Rows from block 4, named by matrix and row number. Rows with one number belong to one attention dimension. Each number is 128 + 32 x the weight over its row's rms, rounded and kept within 0 to 255. All counts start at 0.
# q: attention query, key and value (stacked) (model.enc.1.2.attn.qkv.weight, 288x96, the q third), inputs 0-95
# k: attention query, key and value (stacked) (model.enc.1.2.attn.qkv.weight, 288x96, the k third), inputs 0-95
q.18 [119  88 129  75  85 139 102 121 147  93 157 118 126 156 107 106 119 128 167 162  40 199 121 100 140 152 117 134 153 200 138 114 147 146 127 102 167 138 173 129 113  94 120 149 156  93 136 123 163 177 111 133 133 151 148 152 152 175  89  66 144 151 182 122 145  92 156 158 164 111 148  76 133 109  72 153  68 137 117 120 155 162 122 168 121  25  96 121  64 108 119 123 109 154 134 145]
k.18 [128 109 175  63 111 152  85 106 165 125 170 129 152 151 119  98  88 105 155 143  97 179 145  99 142 150 122 142 135 210 135 143 130 128  72 138 145 193 167 153 120  99 130 138 147  92 119 145 176 175  96 153 160 131 109 110 136 156  54  69 145 149 137 102 134  84 162 198 147 151 113 124  83 118  79 140 119 151 136  91 137 165 119 168  85  63  85  84  91 104 120 145 136 187 129 105]
q.19 [192 143 121 130 146 151  99  91 152 137  79 134 152 153  86 114 128  92 136  78 112  86 168 101 139 130  72 155 105 159 157 121  95 134  83 136  86 152 130 121 178 162 100 123 105  90 126 111  77 135 106 147 106 119 100 163 182 114  67 141 113 132 107 116 169  15 147  81 146 101 114  93 126 158 145 113 129 114 105 149 118 166 166 103 160 157  92 108 140 164 211 144 148 127 200 112]
k.19 [180 153  87 131 132 147 136  97 117 133  82 163 146 139  58 116 105  75 152 108 121  91 160  96 109 117 108 128 100 151 155 150 115 142  94 110 142 152 123 109 173 183 136  96 117 124 153  78  58 136 103 121 143 107 104 149 168 136  57 137  98 148 163 143 154  30  86  70 153 103 109 101 156 161 153 154 136 154 133 147 114 210 156  90 166 120 102 102 132 187 148 143 166 121 178 121]
q.20 [142 120  76 158  73 101 155 162 136 170  52 159 111 149 106  88 114  97 141 124 146 119 166  87  77 128 112 124 112 121 123 104 102 132 178 177 109 102 123 129 114  99 112 131 117 207  81 111 118  97  69 158  98 121 148 120 113 118 131 168 139 154 172 180 102 168 123  49  93 106  99  85 196 119 161 136 159 111 127  91 210 123 132 152 145 116 105 116 127 115 201  95 152 112 113 144]
k.20 [155 150 110 177 114 123 132 143 161 142  51 154  73 144  89 111 119 110 134 100 148  89 169  91 121 151 145 113 137 100 130  92  84 114 156 206 137 120 108 124  83 143  76 141 158 189  96 114 128  89  92 147  93 173 168  87 132 129 163 127  82 126 159 144  79 187 140  67 112 109 118 112 159 112 168 150 115 161 143  78 204 109 106 178 168 142  91 122 140 146 172  93 166 126  95 129]
q.21 [191 128 180 126 149 126 137 114 121  97  92 110 110 140 133 166 129 101 117 105 142 154  96 156 135 112 111 147 123 136 116 130 157 146  59 111 146  34 145 161 154 175 131 163 134 112 170  93 106 115 146 117 140 109 176 163 135  55 103 106  78 127 121 150  64  88 155  53 135  48 168 120 136 152 174 103 156 119 132 149 119 127 172 110 123 145 122 132  84 175 104 135  77 138  48  93]
k.21 [173 140 148 112 139 168 155 138 128 116  73 125 110 132 114 173 127 108 119 112 108 127 122 139 132  70  82 128 168 101 107 173 203 123 108 107 141  62 133 153 146 217 113 155 127  99 173  70 142 127 122 140 129 107 189 150 123  65 118 124 117 155 123 176  89  64 150  76  97  44 127 133 159 110 200 120 143 163 145 158 133 145 132 116 108 133 155 125  99 160 133 109  96 148  64  96]
q.22 [ 81  88 121 119 127 143 156 126 156 121  95 113  80 133 124  98 130 132 114  64 128  99 178 115 115 129 132 136 130 133 171 165 181 120  73  57 187 117 176 139 120 125 124 156 174 149  98 204 174  96 102 167 129 171 134 129 167 164 116 131 105 125 110 144 109  62 145  57  91 131 103  85  97 200 115 143  88 125 109  71 153 135 161 114 139 136 126 129 117  88 153  99 118 110  56 170]
k.22 [ 96 109 119  83 145 157 174 157 127 146 101  84 123 163 149 116 118 190 118  85 103 129 131  73 144 138 107 140 146 212 162 161 174  96  99 129 157 173 157 145 142 182  94 154 173 176  90 192 180 110  49 148 114 169 123 130 149 159 128 122  65 137 107 135 103  70 129  66 146 125 125 131 103 164 123 161 138 115 113  52 153 108 144 142 132 121  86 139 113  87 163 120 107 133 139 154]
q.23 [ 95  97  93 150 132  62 105 152 152  97 153 146 102 140 102 150 138 111 176 119 155 129 111 133  98 133 151  66 104  71 116 141 115 145 156 151 133  93 103 122  64 113 184  88 126 112 154  99 162 112 198 138 180  99 174 151 145  72 190 101 103 154  86 184  87 103 119 165  57  75 104 132 151 118 119 106  96 104 112 114  93  77 133  81 148 133 126 134 125 130 178  94 137 105 142 185]
k.23 [ 94  92 116 165 136  60 147 197 120 116 138 154 105 147 106 162 132 110 172 119 156 137  59 137 144 178 129 118 112  51 116 136 128 153 184 130 139  84 138 154  92 132 190 143 142 107 115 117 136 120 169 134 163 140 140 169 126  76 202 125 130 139 108 174 118 122 139 184  77 109 142 123 158 112  89  94 143  86 118  82 123 122 163  78 193 156 133 191 144 139 178 142  96 104 124 184]
q.24 [119 109  56 104 144 113 154 176 159 131 209  49 133  96 108 162 135 105 170 110 128 158  91 126 126 171 144 121 122  96 135 123 119 148 136 109 132  80 143 136 148  44 155  77 107 140  42 139 154 120 132 116 125 113 127 141 131 145 122  92 109 144 134 123 150 192 173 164 143 100  93 112 161 145 102 116 204  68 175 101 144 146 143 105 168 114 147 154 189 150 159 119 139 132 186 131]
k.24 [117 130  50  91 129  87 122 162 162 131 178  68 128 107  97 190 115  96 191  96 101 138 126 112 131 160 163  99 144 103  95 128 125 130 147  93 128  76 135 131 104  33 142  83 123 128  48 127 175 120 143  96 131 119 143 124 141 100 172  88 116 131 115 152 143 176 156 162 124  92  90 115 123 119  75  75 153  83 175 106 147 157 169 138 150 100 127 167 159 169 133 130 147 111 188 130]
q.25 [103  83 156 168 109 136 117 162 128 107  98 189 174 137 182 175  91 121 148 139 155 143  86 129 113 157 159  97 110 160 126  90 112 155 171 198 105 119  73 113 107 130  95 114 131 111 162 112  98 158  87 109 181 137 110 137  64 184 114 137 166  92 109 115 180 124 142 147  72 133  73 124 182  74 137 140  99 119  94  63 117 149 108 140 183  61 125 169 159 169 142 109 148 128 131 120]
k.25 [124 101 159 177  88 114 162 132 165 119  87 198 158 118 179 142  77 112 129 153 120 125  94 126 157 145 138  94 107 134 115  98  68 136 184 200 120 112  82  99  73 122 121 126 132  96 150 102 104 157  82 133 179 120 114 147  56 136 142 123 171 106  94 143 155  83 135 133  76 151 102  95 167  93 110 150 136 142 100  62  97 182  94 108 189  83 123 181 164 159 142 106 141 131 142 113]
q.26 [133 103  98 189 133  74  84 153 131 143  37 159 137 106 151 199 151  59 100  97 141  73 147 110 149 179  75 177 123 119  92 110 177  92 157  83  73 146 139 137 138 132 121 117  93 164  95  96 182 152 104 106 145  93 101 142 111 158 168 149 116 124 126 149 136 143 164 144 119  93 133 107 166 127 137  84 161 123 165  90 156 140 155 139 203  95  94 116 138 126 140 108 122 185 108 119]
k.26 [141 119 103 202 145  87  57 141 120 142  41 177 158  87 156 154 148  38  92  92 144  76 120 145 145 140 111 198 123 117 143 101 138 141 162 107  92 182 136 118 149 144 111 111 109 111  62  99 134 154 108 103 153 106 107 156  96 166 158 136 152 116 119 165 156 121 144 155 112 109  90 135 177 116 126 129 134 132 183 115 142 144 146 118 199  93 113 127 154 151 124 153  80 177  89 155]
q.27 [108 148  80 103 162  78 134 158  97  75 153 103 175 135  69 117 118 186 130 135 104 180  98 162 125 171 146 153 142 172 139 166 125 143 150  81 126 149 165 174 108 179 141 176 130 113 190 165 106  73 145 136 113 152  85 165 134 109 128  97  51 115 147 134  95  65 148 131 131  56  93 111 100 140 147  96 166 159 133 107 182 104 166 123 114 129 130 135  86 127 164 150  97 128 138 183]
k.27 [115 141 107  94 150  62 130 134 136 126 166 127 155 104  66  57  95 186 144 125 138 171 125 155 111 171 133 154 126 125 126 172 156 126 149  86  91 114 113 156 119 152 201 216 186 137 144 118 121  92 137 115 114 154 101 194 121 137 114 127 110  87 113 139 100  47 149 168  64  80 130 104 100 153 142 142 129 105 102 117 198  89 154 115 145 157 141 162 101 100 131 152 101 118 142 172]
q.28 [178 156 113 142 120 168  76  94 116 144 160 168 190 109 138 125 131  83 151 118 132  90 160 112 168 164  89 146 155 167 111 127 113 120 121 138 100 175 122 114 116 137 144 106 157 141 116  89 149 188 123 116 156 109 146  50 123 172  97  54 113 151 103  72 148 144 139 190 186 165 125 139  87 118  89 129 124 160 149 125  72 177 118 160  91 139 120  73 164 166  98 176 109 180 142  82]
k.28 [152 153  92 154 121 159  41  82 126 151 150 133 184 116 157 136 136  78 113 130  94 108 136 117 159 153  84 155 144 144 141 127 114 118  97 139 119 164 118 110 196  98 118 103 139 171 110  91 155 156 142 136 145  91 137  94 125 212  68  77 126 150 118  70 185 154 138 194 159 141 103 142 112 105  80 107 142 154 158 131  75 134 103 137  63  98 108  55 138 119  96 121 158 168 134 100]
q.29 [135 189 119 111 161 115  98 110 113 131 131 171 123  74 122 184 146 138 161 142 135 112 151 165 124 172 124 148 195  75  64 113 184 143 189 106 121 105 130 124 159 158 156 184  98 108  46  92 133  64  99  77 148 148 119 156 108 115  89  93 100  97 127 114 134  94 107  86 141 140 102 170 163 139 174 107 126 121 146 139 177 111 116 182  90 166 112 171 138  90 120 152  73 107 135 152]
k.29 [114 150  58  86 134  98 139 133 137 120 151 145 115  79 130 148 174 167 136 134 127 133 107 124 119 167 178 125 149  58  47 115 154 137 176  79 116  68 148 121 173  98 163 218 111 162  86  98 156  67  76 102 136 112 159 105 106 126 130 118  99 128 102 132 107 158 109  96  95 165 104 126 110 110 210 142 103 110 175 106 177 105 118 164  94 156 154 127 127  83 107 137 127  99 150 127]
q.30 [151 172 177  81  79 122 167 114  77 154 127  98 131 159 114 171 114 177  69 156 151 123 135 177  88 120 115  61 113 119 109 135 103  68 117 137 122 162  96 122  93  79  77  98 126  85 144  90 140 146 214 118 145 147 116  76 134 118 150 106 118 148 184 132 137 141 154 194 193 174 151 146 172 127  88 119 101  98  92 173 131 144  94 129 101 164 158  92 154 144 131 130 111 165 135 115]
k.30 [142 124 134  79  77 112 162 128 100 139  80 127 108 121 105 159 174 132  67 174 120 162 131 161 104 102 148 106  98 120 142 158 110 119  98 110 111 110 123  89 133  58 122 114  81 129 120 109 194 150 196 161 109 126 133 105 127 124 156 124 100 114 183 120 138 166 159 166 195 159 148 149 144  99 115 113  69  97 130 121 152 123  51  76  76 204 135  58 107 140  94 135 110 151 128  76]
q.31 [176 123 143 112 132 106  95 119  88 193  89 160 111 178 128 173 141 141  70  95 145 124 173 174 177 100 127 113  81 135 149  92 133 122 107 120  80 134 136  86 154 111  87 135 144  96 209 109 104 170 118 130  97 148  35 119 128 141 127 129  84 135 131 135 138  88 156  89 197 162 152 148 115 116 150 173  55 161 113 145 155 169 100 135 106 187 161 107 131 141  99 136 130 126 165  87]
k.31 [163 170 176 122 117  90 114 127 104 162 111 175 136 152 130 171 153 137  59  93 141 138 163 177 130  92 114 129 136 117 165 134 109 147  82  87  91 164 120  65 173  64 103  83 141 149 201 119  84 153 122 134  91 145  30 133 103 142 132 140 107 145 171 172 158  88 141  75 171 169 146 144 143 122 146 147 100 107 135 114 152 124 126  93 176 183 166 122 125 122 118 108 168 140 159  88]
q.32 [119 148 117 224  99 142 122 142 134 142  92 153 180 102 209 193  95 113 118 164 150  97  81 121  75 122 137 131 122 127 112 148  82 110 160 216 124  87 106  61  96 116 131 127 156  79 103 104 111 124 153  91 137 101 126 118  72 143 150 113 113  90 106 112 143 193 123 132 113 103 114 116 162 119  77 117 174 153 141  88 115  74 143 147 166 106  99 157 140 119 165 152  93 161  90 116]
k.32 [178 144 125 201 107 129 134 139 125 115  81 175 155 111 234 146 110 132 113 131 145 117  93 139 114 177 131 131  95  87  96 145  71 124 157 131 144  78 119  97 105 147 110 180 113 155  96 104 113 171 142 148 165 134 159 141  99 114 195  91  97 134  98 121 132 212 143 119 120 149 154  91 105 112 112 113 211 162 173  68 152 125 113 158 109 166 137 139 156 112 106  95 101 169 110  96]
q.33 [116  94 134 148 145 159 195 111 156  91 105  84 164 108 126  56 164 175 121 111 172  94 104 110 130 113 119 165 145 131 140  99 163 102 121 107 139 174 133 162 152 132 145 112 140 168  98 220 131  75  85 105  72  92 131 144 149 103  95 161 149  98  88 103  93 112  96  65  83 149 142 149 137 170 169 114 182 124  79 107 150 112 129 175 148 160 164 167 115 118 114  75 120  74 101 129]
k.33 [118 120 142 106 178 107 210 115 140  81 143 133 160 137 107  74 147 192 116 138 147 126 111 131 115 145 167 167 134 111 147 116 170 100 134 143 152 164 143 103 105 176 119 148 174 112  98 158 198  90  89 114 166 137 107 136 145 112 121 182 135  73  87 170  65 143  76 101  60 145 166 133 150 125 102 125 138 125  54 129 124 123 163 105 134 157 129 177 109  56 107 140  91  91  73 125]
q.34 [138  58 163  73 133 113 201  93 123  74  94 138 100 112  98  92  81 103 107  86 140 129 144 116 155  79  69  95 115 173 189 134 154 124 121 114 153 147 150 178 104 172 175  97 100 143 180 117 148 165 177 163 170 129 119 163 134  84 116 160 146 185 148 107  73  66 130 136  93 113 169 118  92 101  80 123  89 146 103 167 130 124 161 142 134 109 110 130  75 137 139 118 128 137  95 142]
k.34 [152  70 151 102  85  77 184 102 139  90 114 150  94 139 121 138  87 114 136 137 144 132 114  99 194  68 140 148 100 181 165 129 114 124 117  88 144 112 149 154  74 176 151 189  96 205 198 111 115 136 171 137 110 128 104 167 176  99 156 140 125 153 195 116  44  87 180  85 100  98 131 125  93 147  93 128 105 121 113 109 162 117 140 141 119  86 145 143 112 119 163 136 120 123 151 128]
q.35 [103 146  99 109 122 108 101 112 145 169 158 120 132 121 117 126 160 149 104  69  84 177 126 150 131  53 113 157 161 152 102  88 193 137 105  76 128 119 143  76 207 117 127 178 175 168  75 149 194 132  85 121 122 134 144 124 130 188  89 109 181 108  89 113 125  97 156 140 223 101 116 133 115 146 154  96 128 137 133 153 146 165 149 143  72 124 139 104 155 134 100 148 117 176  86 128]
k.35 [138 179  94 111 119 130 103 171 149 153 167  88  91 115 116 128 138 158 124 122 114 164 127 140 144  96 133 132 142 118  89 118 184 150  75 122 188 110 153  78 210 103 160 177 155 140  38 140 175  61  89 117 153 154 190  77 158 172 107  48  91  99  90 107 136 124 128 126 139 114  98 173 100 130 147 136 134 136 123 144 171 149 142 108  85 113 111  81 129 139  89 124 123 171 103 131]
q.36 [128 158 142  93 162 106 143 104  82  87 161 109 124 104 142 161 165 126 103 159  82 175 120 163 125 144 138 151 134  93 111 178 157 110 159 156  85 133 134 136  75 148 101 103 160 179 101  78 191 108 140 110 174 137 128 118 133 128 173  81 117 130 113 185 118 116 170 217 114 120 104 130  90 126  85  90 100  81 184 105 124  82 177  82 134 108 128 110 123  99 200 179  82 133  92 137]
k.36 [119 154 127  79 151  88 120 158 121 115 169 104 119 105 123 142 133 121  92 102 134 162 132 186 120 160 131 135 154  93 139 117 162 138 155  65 112 105 128 154  83 123 133 114 114 178 124  82 169 108 162 139 136 108 190 160 149 153 174  78  60 178 149 139  87 144 172 200 118  96  89 117 146 132  99  73  90  95 150 151 158  55 152  53 131 196 177 118 126 103 137 150 143 130 134 168]
q.37 [ 96 169  94 119 103  89 147 170  52  84 153 133 134 160 155 109 129 181 117 142 126 169 153 144  97 128 188 113 153 136 119 122 100 148 166 109 112 109  87  67 139  57 142 116 134 140  75 119 103  94 115 124 144 135  90 157  65 100 154 119  85 108  88 155 112 142 121 179  85  85 107 129 145 123 133 105 125  60  98 110 138  88 179  86 125 107 144 145 145 103 206 153 178  91 101 180]
k.37 [102 148 128 108 147  85 145 181 148 163 146 129 140 116 116 116 112 162 134 126 121 145 124 161  96 102 197  97 143  72  82 133  80 157 183 124 123  65 142 118 135  80 130 155  76 179 129 115 107 146 124 124 107 112 185 143  98 153 189 107  91 124 124 146  88 174 163 131  34 169 116 112 128 131 126 117 156 117  97  96 174 109 148  77  87 131 131 187 163  99 174 138 168  57 109 157]
q.38 [ 91 158 112 187 122 106  85 146 113 152 101 170 116 127 151 165 138 163 122 143 151 120  95 184  66 110 133 169 132  91 123 149 145 128 148  59  82 121 120  89 157 108 121 155 123  43 110 102 103 108 179 146 155 126 110 141 125 146 188 142  84  82 109 128  68 161  94 180 103 145 121 100 165 146 135 115 156 114 145  58 119  48 122 119 162 177 142 120 123 101 184 123  78 136 104 160]
k.38 [106 162 118 195 134  76  79 181 130 138 104 129 104 146 153 138 133  98 117 111 128  85 119 168 107 105 168 152 116  72 107 124 143 133 151  84 105 110 142 108 127 110 119 130  72  90 118 108 126  99 129 137 141 155 140 100  59 187 196 144 112  79 110 133  35 179 139 114  80 132  95 119 180 150 164 138 115 147 168 121 141  69 127 134 170 200 152 135 159 103 168 135  89 102  78 150]
q.39 [183  62 123 131 137 152 188 159 155 153 102 213 125 176 123 140 121  97 165 162 122 106 125 118 140 125 160 106  95 108 114 119 102 117 156 180 138 137 151 104 112 136 138  89 107  90 206 122  65 125 110 125 157  80  77 115 129  81 109 170 124 142 128 144 150  58 116 147  95 128 159 108 128  90 176 149 136 132  88 118 145 193  96  83 177 171  92 147 145 170 135  77 113 101 125  80]
k.39 [152  98 107 169 103 148 146 122 131  99  82 201 129 174 150 161  76 135 127 150 169 129 131 102  97 156 129 119 126 140 123  96 119 145 137 136 121  99 124 136 107 122 123 113 118  61 203 117 110 183 114 149 153 103  82 156  67  58 119 198 107 111 119 120 211  50 141 155  98  90 113 139 147 114 131 151 118  94  97 203  80 163 159 113 159 102 119 133 118 123 145 112  90 115 186 124]
q.40 [116 198 154 139 142  93 134 170  71 121  75  67 129 130 148 160 109 149 125 135 102 116 128 141  98 215 153 155 139 144  87 164 106 118 126  87 126  83 123 134 139 128 110 189 121 108 106 119 172  63 172 175 169 180 123 144 110 111 129  89  95 191 134 185 147 145 157  90 170  92 140 118 103 106 107 124 138  93 135 168 125  75 111  69 121 133 118 141 132  89  83 121  97 116  75 180]
k.40 [ 97 150 129  96 146  63  62 163 127 139 112  78 125 109 104  77 140 149 143 152 152 149 131 116  87 255 166 126 125  93 117 149  79 113 116 147 143  95 122 134 148  93 160 201  65 127 145 126 122  96 122 152 147 134 165 137 130 137 179 124 116 205 109 143 123 188 159  78 146 119 132  89 135 133 116 140 117  62 160 100 180  81 129 123 136 108 132 130 147 139 137 107 158 122 112 165]
q.41 [170 124 139 100 142 121 142 143 133 135 123 170 109 128 108 130 179  99 180 133 128 158 125 103 164 103 174 127 158  84  86  53 126 127 132 151 169 101 109 136 101 100 126 142 136 147  97 102  96  94  80  82 140 114 141  93 145 101 113 136 166 158  78  85 130 138 123 107 121 120 194 191 152  79 208 162 130 137 130 136 149 179  55  51 173 148 103 135 180 152  70 153 114 118 104  88]
k.41 [150 128 172 121 124 103 154 122 136 124 132 122  87 173 124 103  96 100 119 164 194 119 130 160  82 138 137  71 152  88 119 127 127 122 130 146 189  61 113 107 160  99 134 163 181  97 109 121 142 150 105  90 131 132 125 114 117 119 151 131 122 126  21 147 158 163 119 172 114 105 115 199 167 113 176 151 125 106 105 117 167 181 151  92 104  63 121 200 163 196 101  92 115 140 163 115]
q.42 [148 102 165 153 107 181 110  72 131 168  37 166 159 123 126 151  47  94 132 124 110 127 110 106 138 103  59 152 114 192 168 165 121 114 118 100 138 168 134 126  91 182 109 133 122  80 166 115 167 190 161 145 121 124 155 112 158 129  90 104 136 151 147 119 145  87 147 135 158 134 119  72 123 125  46 106 152 162 130 140  65 118 115 153 151  84  70 111 110 125 145 112 113 164 131  94]
k.42 [144  96 159 132  66 163  80  75 142 139  69 167 163 146 182 133  91 105 135 149 102 132 125  42 138 121 116 129  95 209 146 113 130  95  96 120 137 173 101 131 115 151  91 117 160 143 166 129 156 201 118 164 133 117 120 153 167 162  94 152 183 166 185 105 147 114 158 133 170 115 157  84 121 126 107  96 110 160 154 140  93 134  94 143 147  71  91  79 119 131 107 161 154 160 171  99]
q.43 [156 164  88  40 107 112 143 151  97 104 144 167  79 131  91 100 169 187 119 137 155 168 170 163 161 127 185 108 142 116  76 101 115 105 121 157  94  67 120 153 125 109 121 199 109 169 173 120 115  81 151 121 111 146 157 157 136 136 115 144 157 109 123 146 104 110 117 112 133 145 161 154 147 122 221 155 105 134 116 188 168 176 111  47  65 140 138 126 131 127 123 132 122  95 150 150]
k.43 [116 163 162  75 119  94 180 146 117 160 139 112  45  94  58 129 158 161  77 116 160 131 159 196 134 124 173 114 144  72  93 160 175 126 164 139 119 100 129 174 178 104 147 122 118 162 133 105  96  68 154 101  75 155 180 123 116 131 113 142 151 140 105 153  88 134 115 142 131 163  99 155 134 149 149 157 114 139  69 138 183 156 107  78  88 160 182 119 116 158 138 102 120  86 109 168]
q.44 [100 107 153  76  97 132  76 132 103 145 122 180 136 113  66 142 155 183 178 134 136 214  89 170 102 146 180 115 155 123  58 165  95 111 106 164 172 126 121  72 138 119  94  73 197 122 133 116  96 114 110 122 189 139  89 133 147 113 128 130 176 205 135 134 170 128 154 210 113 125 111 110  98 114 151 119  98 140 120 136 109 119 127  97 137 118 108 106 155 186 119 118 131 147 123 149]
k.44 [136 110  81 122  88 105 106 209 141  93  81 163 156 183  99 127 108 149 146 141 146 171 139  96 171 169 161  91 160 129 123 105 125 107 133 183 125 133 121 116 186 104 119  76 226  93 134 143 120 126  92 138 118 144 102  71  66 145  77  92 184 115 102 133 151  77 107 151 121  68  95 152 166 131 150 150 115 134 172 114 171 124 139 120 172 164 137  90 140 154 165  98 112 117 144 150]
q.45 [ 87  71 143 172 157 143 183 116 163 143  66  96 163 107 150 117  38 113  79 117 126 118 120 106 101 122 138 134 117 171 165 159 139 159 109  75 195 147 136  68 152  92 123 103 135 105 103 171 155 136 143 130 148 126 109 124  58  93 134  89 131 138 172 139 135 104 163 132  86 120 121  92  77 189  94 111 191 141 130 148 115 106 151 169 135  98 157 176 113  94 143 108 184 108 111 170]
k.45 [113  78 118 115 117 158 177 110 123  96 106 143 143 141 122 106  94 134 144 161  99 149  84 101 113  83 117 153 108 173 149 130  77 134 101 179 170 112 119  76 123 180 121 172 162 141 135 128 123 134 143 141 203 137  58 158 138 119 153 151 117 150 161  94 200 130 130 158 137 115 188  55  55 153  73 123 147 102 130 125 108 140 113 193 106  88 120 168  87  64 104 157  98 118 163 114]
q.46 [167  87 130  64 173  95 139 138 141 109 205 164  93  80  50 146  99 201  81 117 164 134 128 169 137 126 104 109 135 131 141 155 176 126 112 100 104 128 131 190 137 105 108 139 126 162 180 151  95 158 132  92 109 140 124 162 151 103 159 143 125 114 161  99 105 122 169 115 115 130 147 134  85 124 120  95  87 130  95 179 150 147  98 151  65 113 205 111 137 154  51 121  90 122 155 108]
k.46 [126  97 142 107 177  65 204 115 108 133 160 148  91 110 122 162 126 169 108 101 111 150 111 163 146  48 138 141 136 124 191 116 138  91 113 150 101 181 131 172 151  91 135 100 125 106 202 121 147 150 158 152  64 142 111 135 154  61 143 125 198 133 195 141 130  95 195 120 131  97 145 123 129  98 109 124  87 121  90 177 130  90 103 140  85 145 184 106 114 143  95 131 107 129 145  95]
q.47 [151 162 139 168 183 140  89 160 132 125 110 104 111  97 148 108 157 126 166 115  85 102 150 122 148 179 190 123 157 136 109 113 152 145  99 115 154  99  98 124 177 116 109 198  97 179  87 112  83  77  87  72 129 139 144 131  84 159 113 140 141  95  41 150  64 192 127  69  94  92 149 167 107 142 162 141 140 176 106  92 156 140 162 105  79  99 154 145 146 129 141 144 156 101 102 150]
k.47 [123 170 124 137 186 143 121 152 146 117 136 101 129 121  73  65 146 147 153 141 128 112 107 165 142 135 129 139 165  98 121 146 162 144 124 136 170  81  98  99 126 129 104 156 137 105  55 132  88 120 119  96 155 127 162 151 122 159 147 142 168 113  24 137  81 193  67 172  88 111 128 134  97 123 163 171 166 149 115  45 178 175 144  78 105  86 157 157 111 162 144  96 137 123  80 134]
q.48 [143 156  73 111 111 136 123 138 167 124 164 101 127 144  90  88 146 156 127 123 120 135 162  90 100 149 150 191 129  78  72 114 119 134 130  72 111 139 156 167 197  83 168 138  99  88  83 147 113 120 116 160 125 124 147 118 167 168  53 142 130 189 139 110 127 124 107 131 128 152 129  77 108 164 172 179 101 110 175 141 183 168  75 142 117 174 120  74 125 117  78  77  75 130 178 110]
k.48 [123 145  80 157 109 142 110 185 124 114 211 107 124 133 125  35 168 162 143 168 116 126 179  92  49 132 160 177 184 126  83 104 156 158 124 128  96 116 101 153 164  72 173 151 131  86  73 157 136  76 119 133 128 133 156  92 129 117  98 133  82 167 115 104 191 112 117 101 121 125 115 113 144  99 188 203 106  93 127 126 130 162 138 140 113 118  88 105 137 122 106 139 118 151 140 153]
q.49 [175 125 138 104  91 202  87  76 145 112  75 144 108 145 131 117 116 141 122 129 112 183 123 128 110 112 137 110 148 193 138 168 120 106  82 194 119 129 116 155 113 179 126 142 182 136 202 136 139 155  91 138 137 137 132  94 136 119  70 111 149 117 136 108 144 103 144 134 172 153 148  80  76 127 132 169 109 207 132 144  93 122 143 207  60  62  85  90 111 126 122 135 137 169 108 108]
k.49 [175 102 132 108 115 179 100  98 146 100  81 127 122 153 111 136 102 151 155 118  73 160 155  78 160 138 128 129 150 216 131 135 175  82  86 195  73 143 128 146 124 168 131 134 204 176 179 139 167 139 106 143 131 145 117 104 144 104  64 130 145 143 135  86 175 122 115 144 146 122 136 104 117 129 140 148  91 179 118 120 106 197 110 165  93  72  88  71 101 134 112 139 135 191 138 102]
q.50 [101 115 172 141 127  67 108 145  77 130  91 140 131 154 103 148 116 117  94 125 139 123 133 165 134 126 145  81  93 177 203 125 100 128 160 140  74 114  84 129 101 129 155 122 165 142 178 153 140 140 164 143 143 119  97 175  87 155 178 108  94  60  97 151 125  66 129 108 100 117  87 167 168 114 107  74 149  90 102  89 105 100 195  95 116 139 111 157 159 126 178 129 200 111 107 193]
k.50 [105 115 159  94  82 113 132 114 164 184 114 169 102  65 112 152 108 108 142  72 147 101  94 156 175 122 117  93  51 152 176 159 120 166 158  96 135 138 131 146  92 115 122 105  36 155 159 123 132 181 147 128 130 139 142 150 109 161 154 126  77 113 165 129  86 111 187  92  62 141  81 109 120 134  76  93 159 151  99 125 139 123 143 122 132 177 150 120 113 101 191  89 100 106  88 168]
q.51 [140 125 141 124 152 167  82  91 170 147 130 154 114 109 124  63 105 114 152 158  78 116 177 123  84 133 127 153 159 130  85 126 121 135  99 100 142 117 141 141 203 130 110 158  96  68 209  94  89 119 124 143 185  98 141 129 129 200  42 121 127 154 139 102 136 134 134 139 172 122 138 100 105 141 133 204 115 191 161 153  89 154 118 149  65 126 119  90  90 162 114  86  89 125 112 145]
k.51 [126 146 144 126 131 161  79 131 122 114 138 103 139 128 146  62 115 117 162 152  84  91 191  83  82 123 118 172 166 167 132 131 162 129 105 165 127 142  99 137 200 148 143 110 145  84 192 121 114  94  81 130 123 137 132  99 123 122  68 106 159 149 101  83 137 112 120 118 170  91 128 131 123 133 162 221 100 176 163 122  67 189 114 146 134  71  79  73 106 132 136 108 105 193 141 130]
q.52 [119 127 129 172 157  73 131 129 116  98 138 144 115 137 145  64 100 137 123 123 135  56 122 141 116 112 143  74  90  93 191 150 147 166 123  89 155 102  70 138 117  92 185 128  54 151 186 122  72 139 147  91 152 140 123 163 102 147 155 167  65  75 141 164  76 111  96 101  82  96 140 194 143 124  87 107 119 122  67 121  99 121 114 140 124 154 146 182 151 146 154 133 168 112 139 160]
k.52 [ 96 117 111 143 175 108 158 151 153 164 135 152 131 107 106 163 108 120 163  92 150 100  65 139 173  95 141 156  50 127 181 115 123 175 171 145 117 137 116 127 101 140 120 125  66 138 184  95  74 173 134  90 108 134 121 139 123 108 176 169 137  69 125 153  52 136 159  81  84 118 152 155 143 122 124  88 158 152 136 196 145  99 135 150 128 178 150 193 116 118 172 124 197 104 120 126]
q.53 [132  66 144 129 161 144 156 133 175 119 116 127 129 124  97 178 108 114 163 160 104 125  79  97 144 129 107 173 104 151  82  81  98 148 114 100 123 118 156 162 126 144 103  84 149 139  91 141 112 120 115 124  92 124  85 129 199 162  84 119 108  84 154 133 118  61 179  77 133 126 137  92 129 175 174 122  87 125 163  84 124 223 114 138 177  79 135 144 146 151  77 109 104 125 174  52]
k.53 [163  96 148 106 122 183 141  90 107  88 140 112 115  91 145 148 139 165 153 145 146 148 166  96  99 106 108  96 136 108 113 132 166  91  78 135 140 136 140 134 105 119 101 148 157 101 107 135 168 123 163 162  66 123 121 147 142 140 137 143 129 138 117  42 231  57 113 196 162 176 149  93  95 112 163 189 111 118 110  91 104 202 107  91 156 108 162  93 145 167 109 142 129 158 174 120]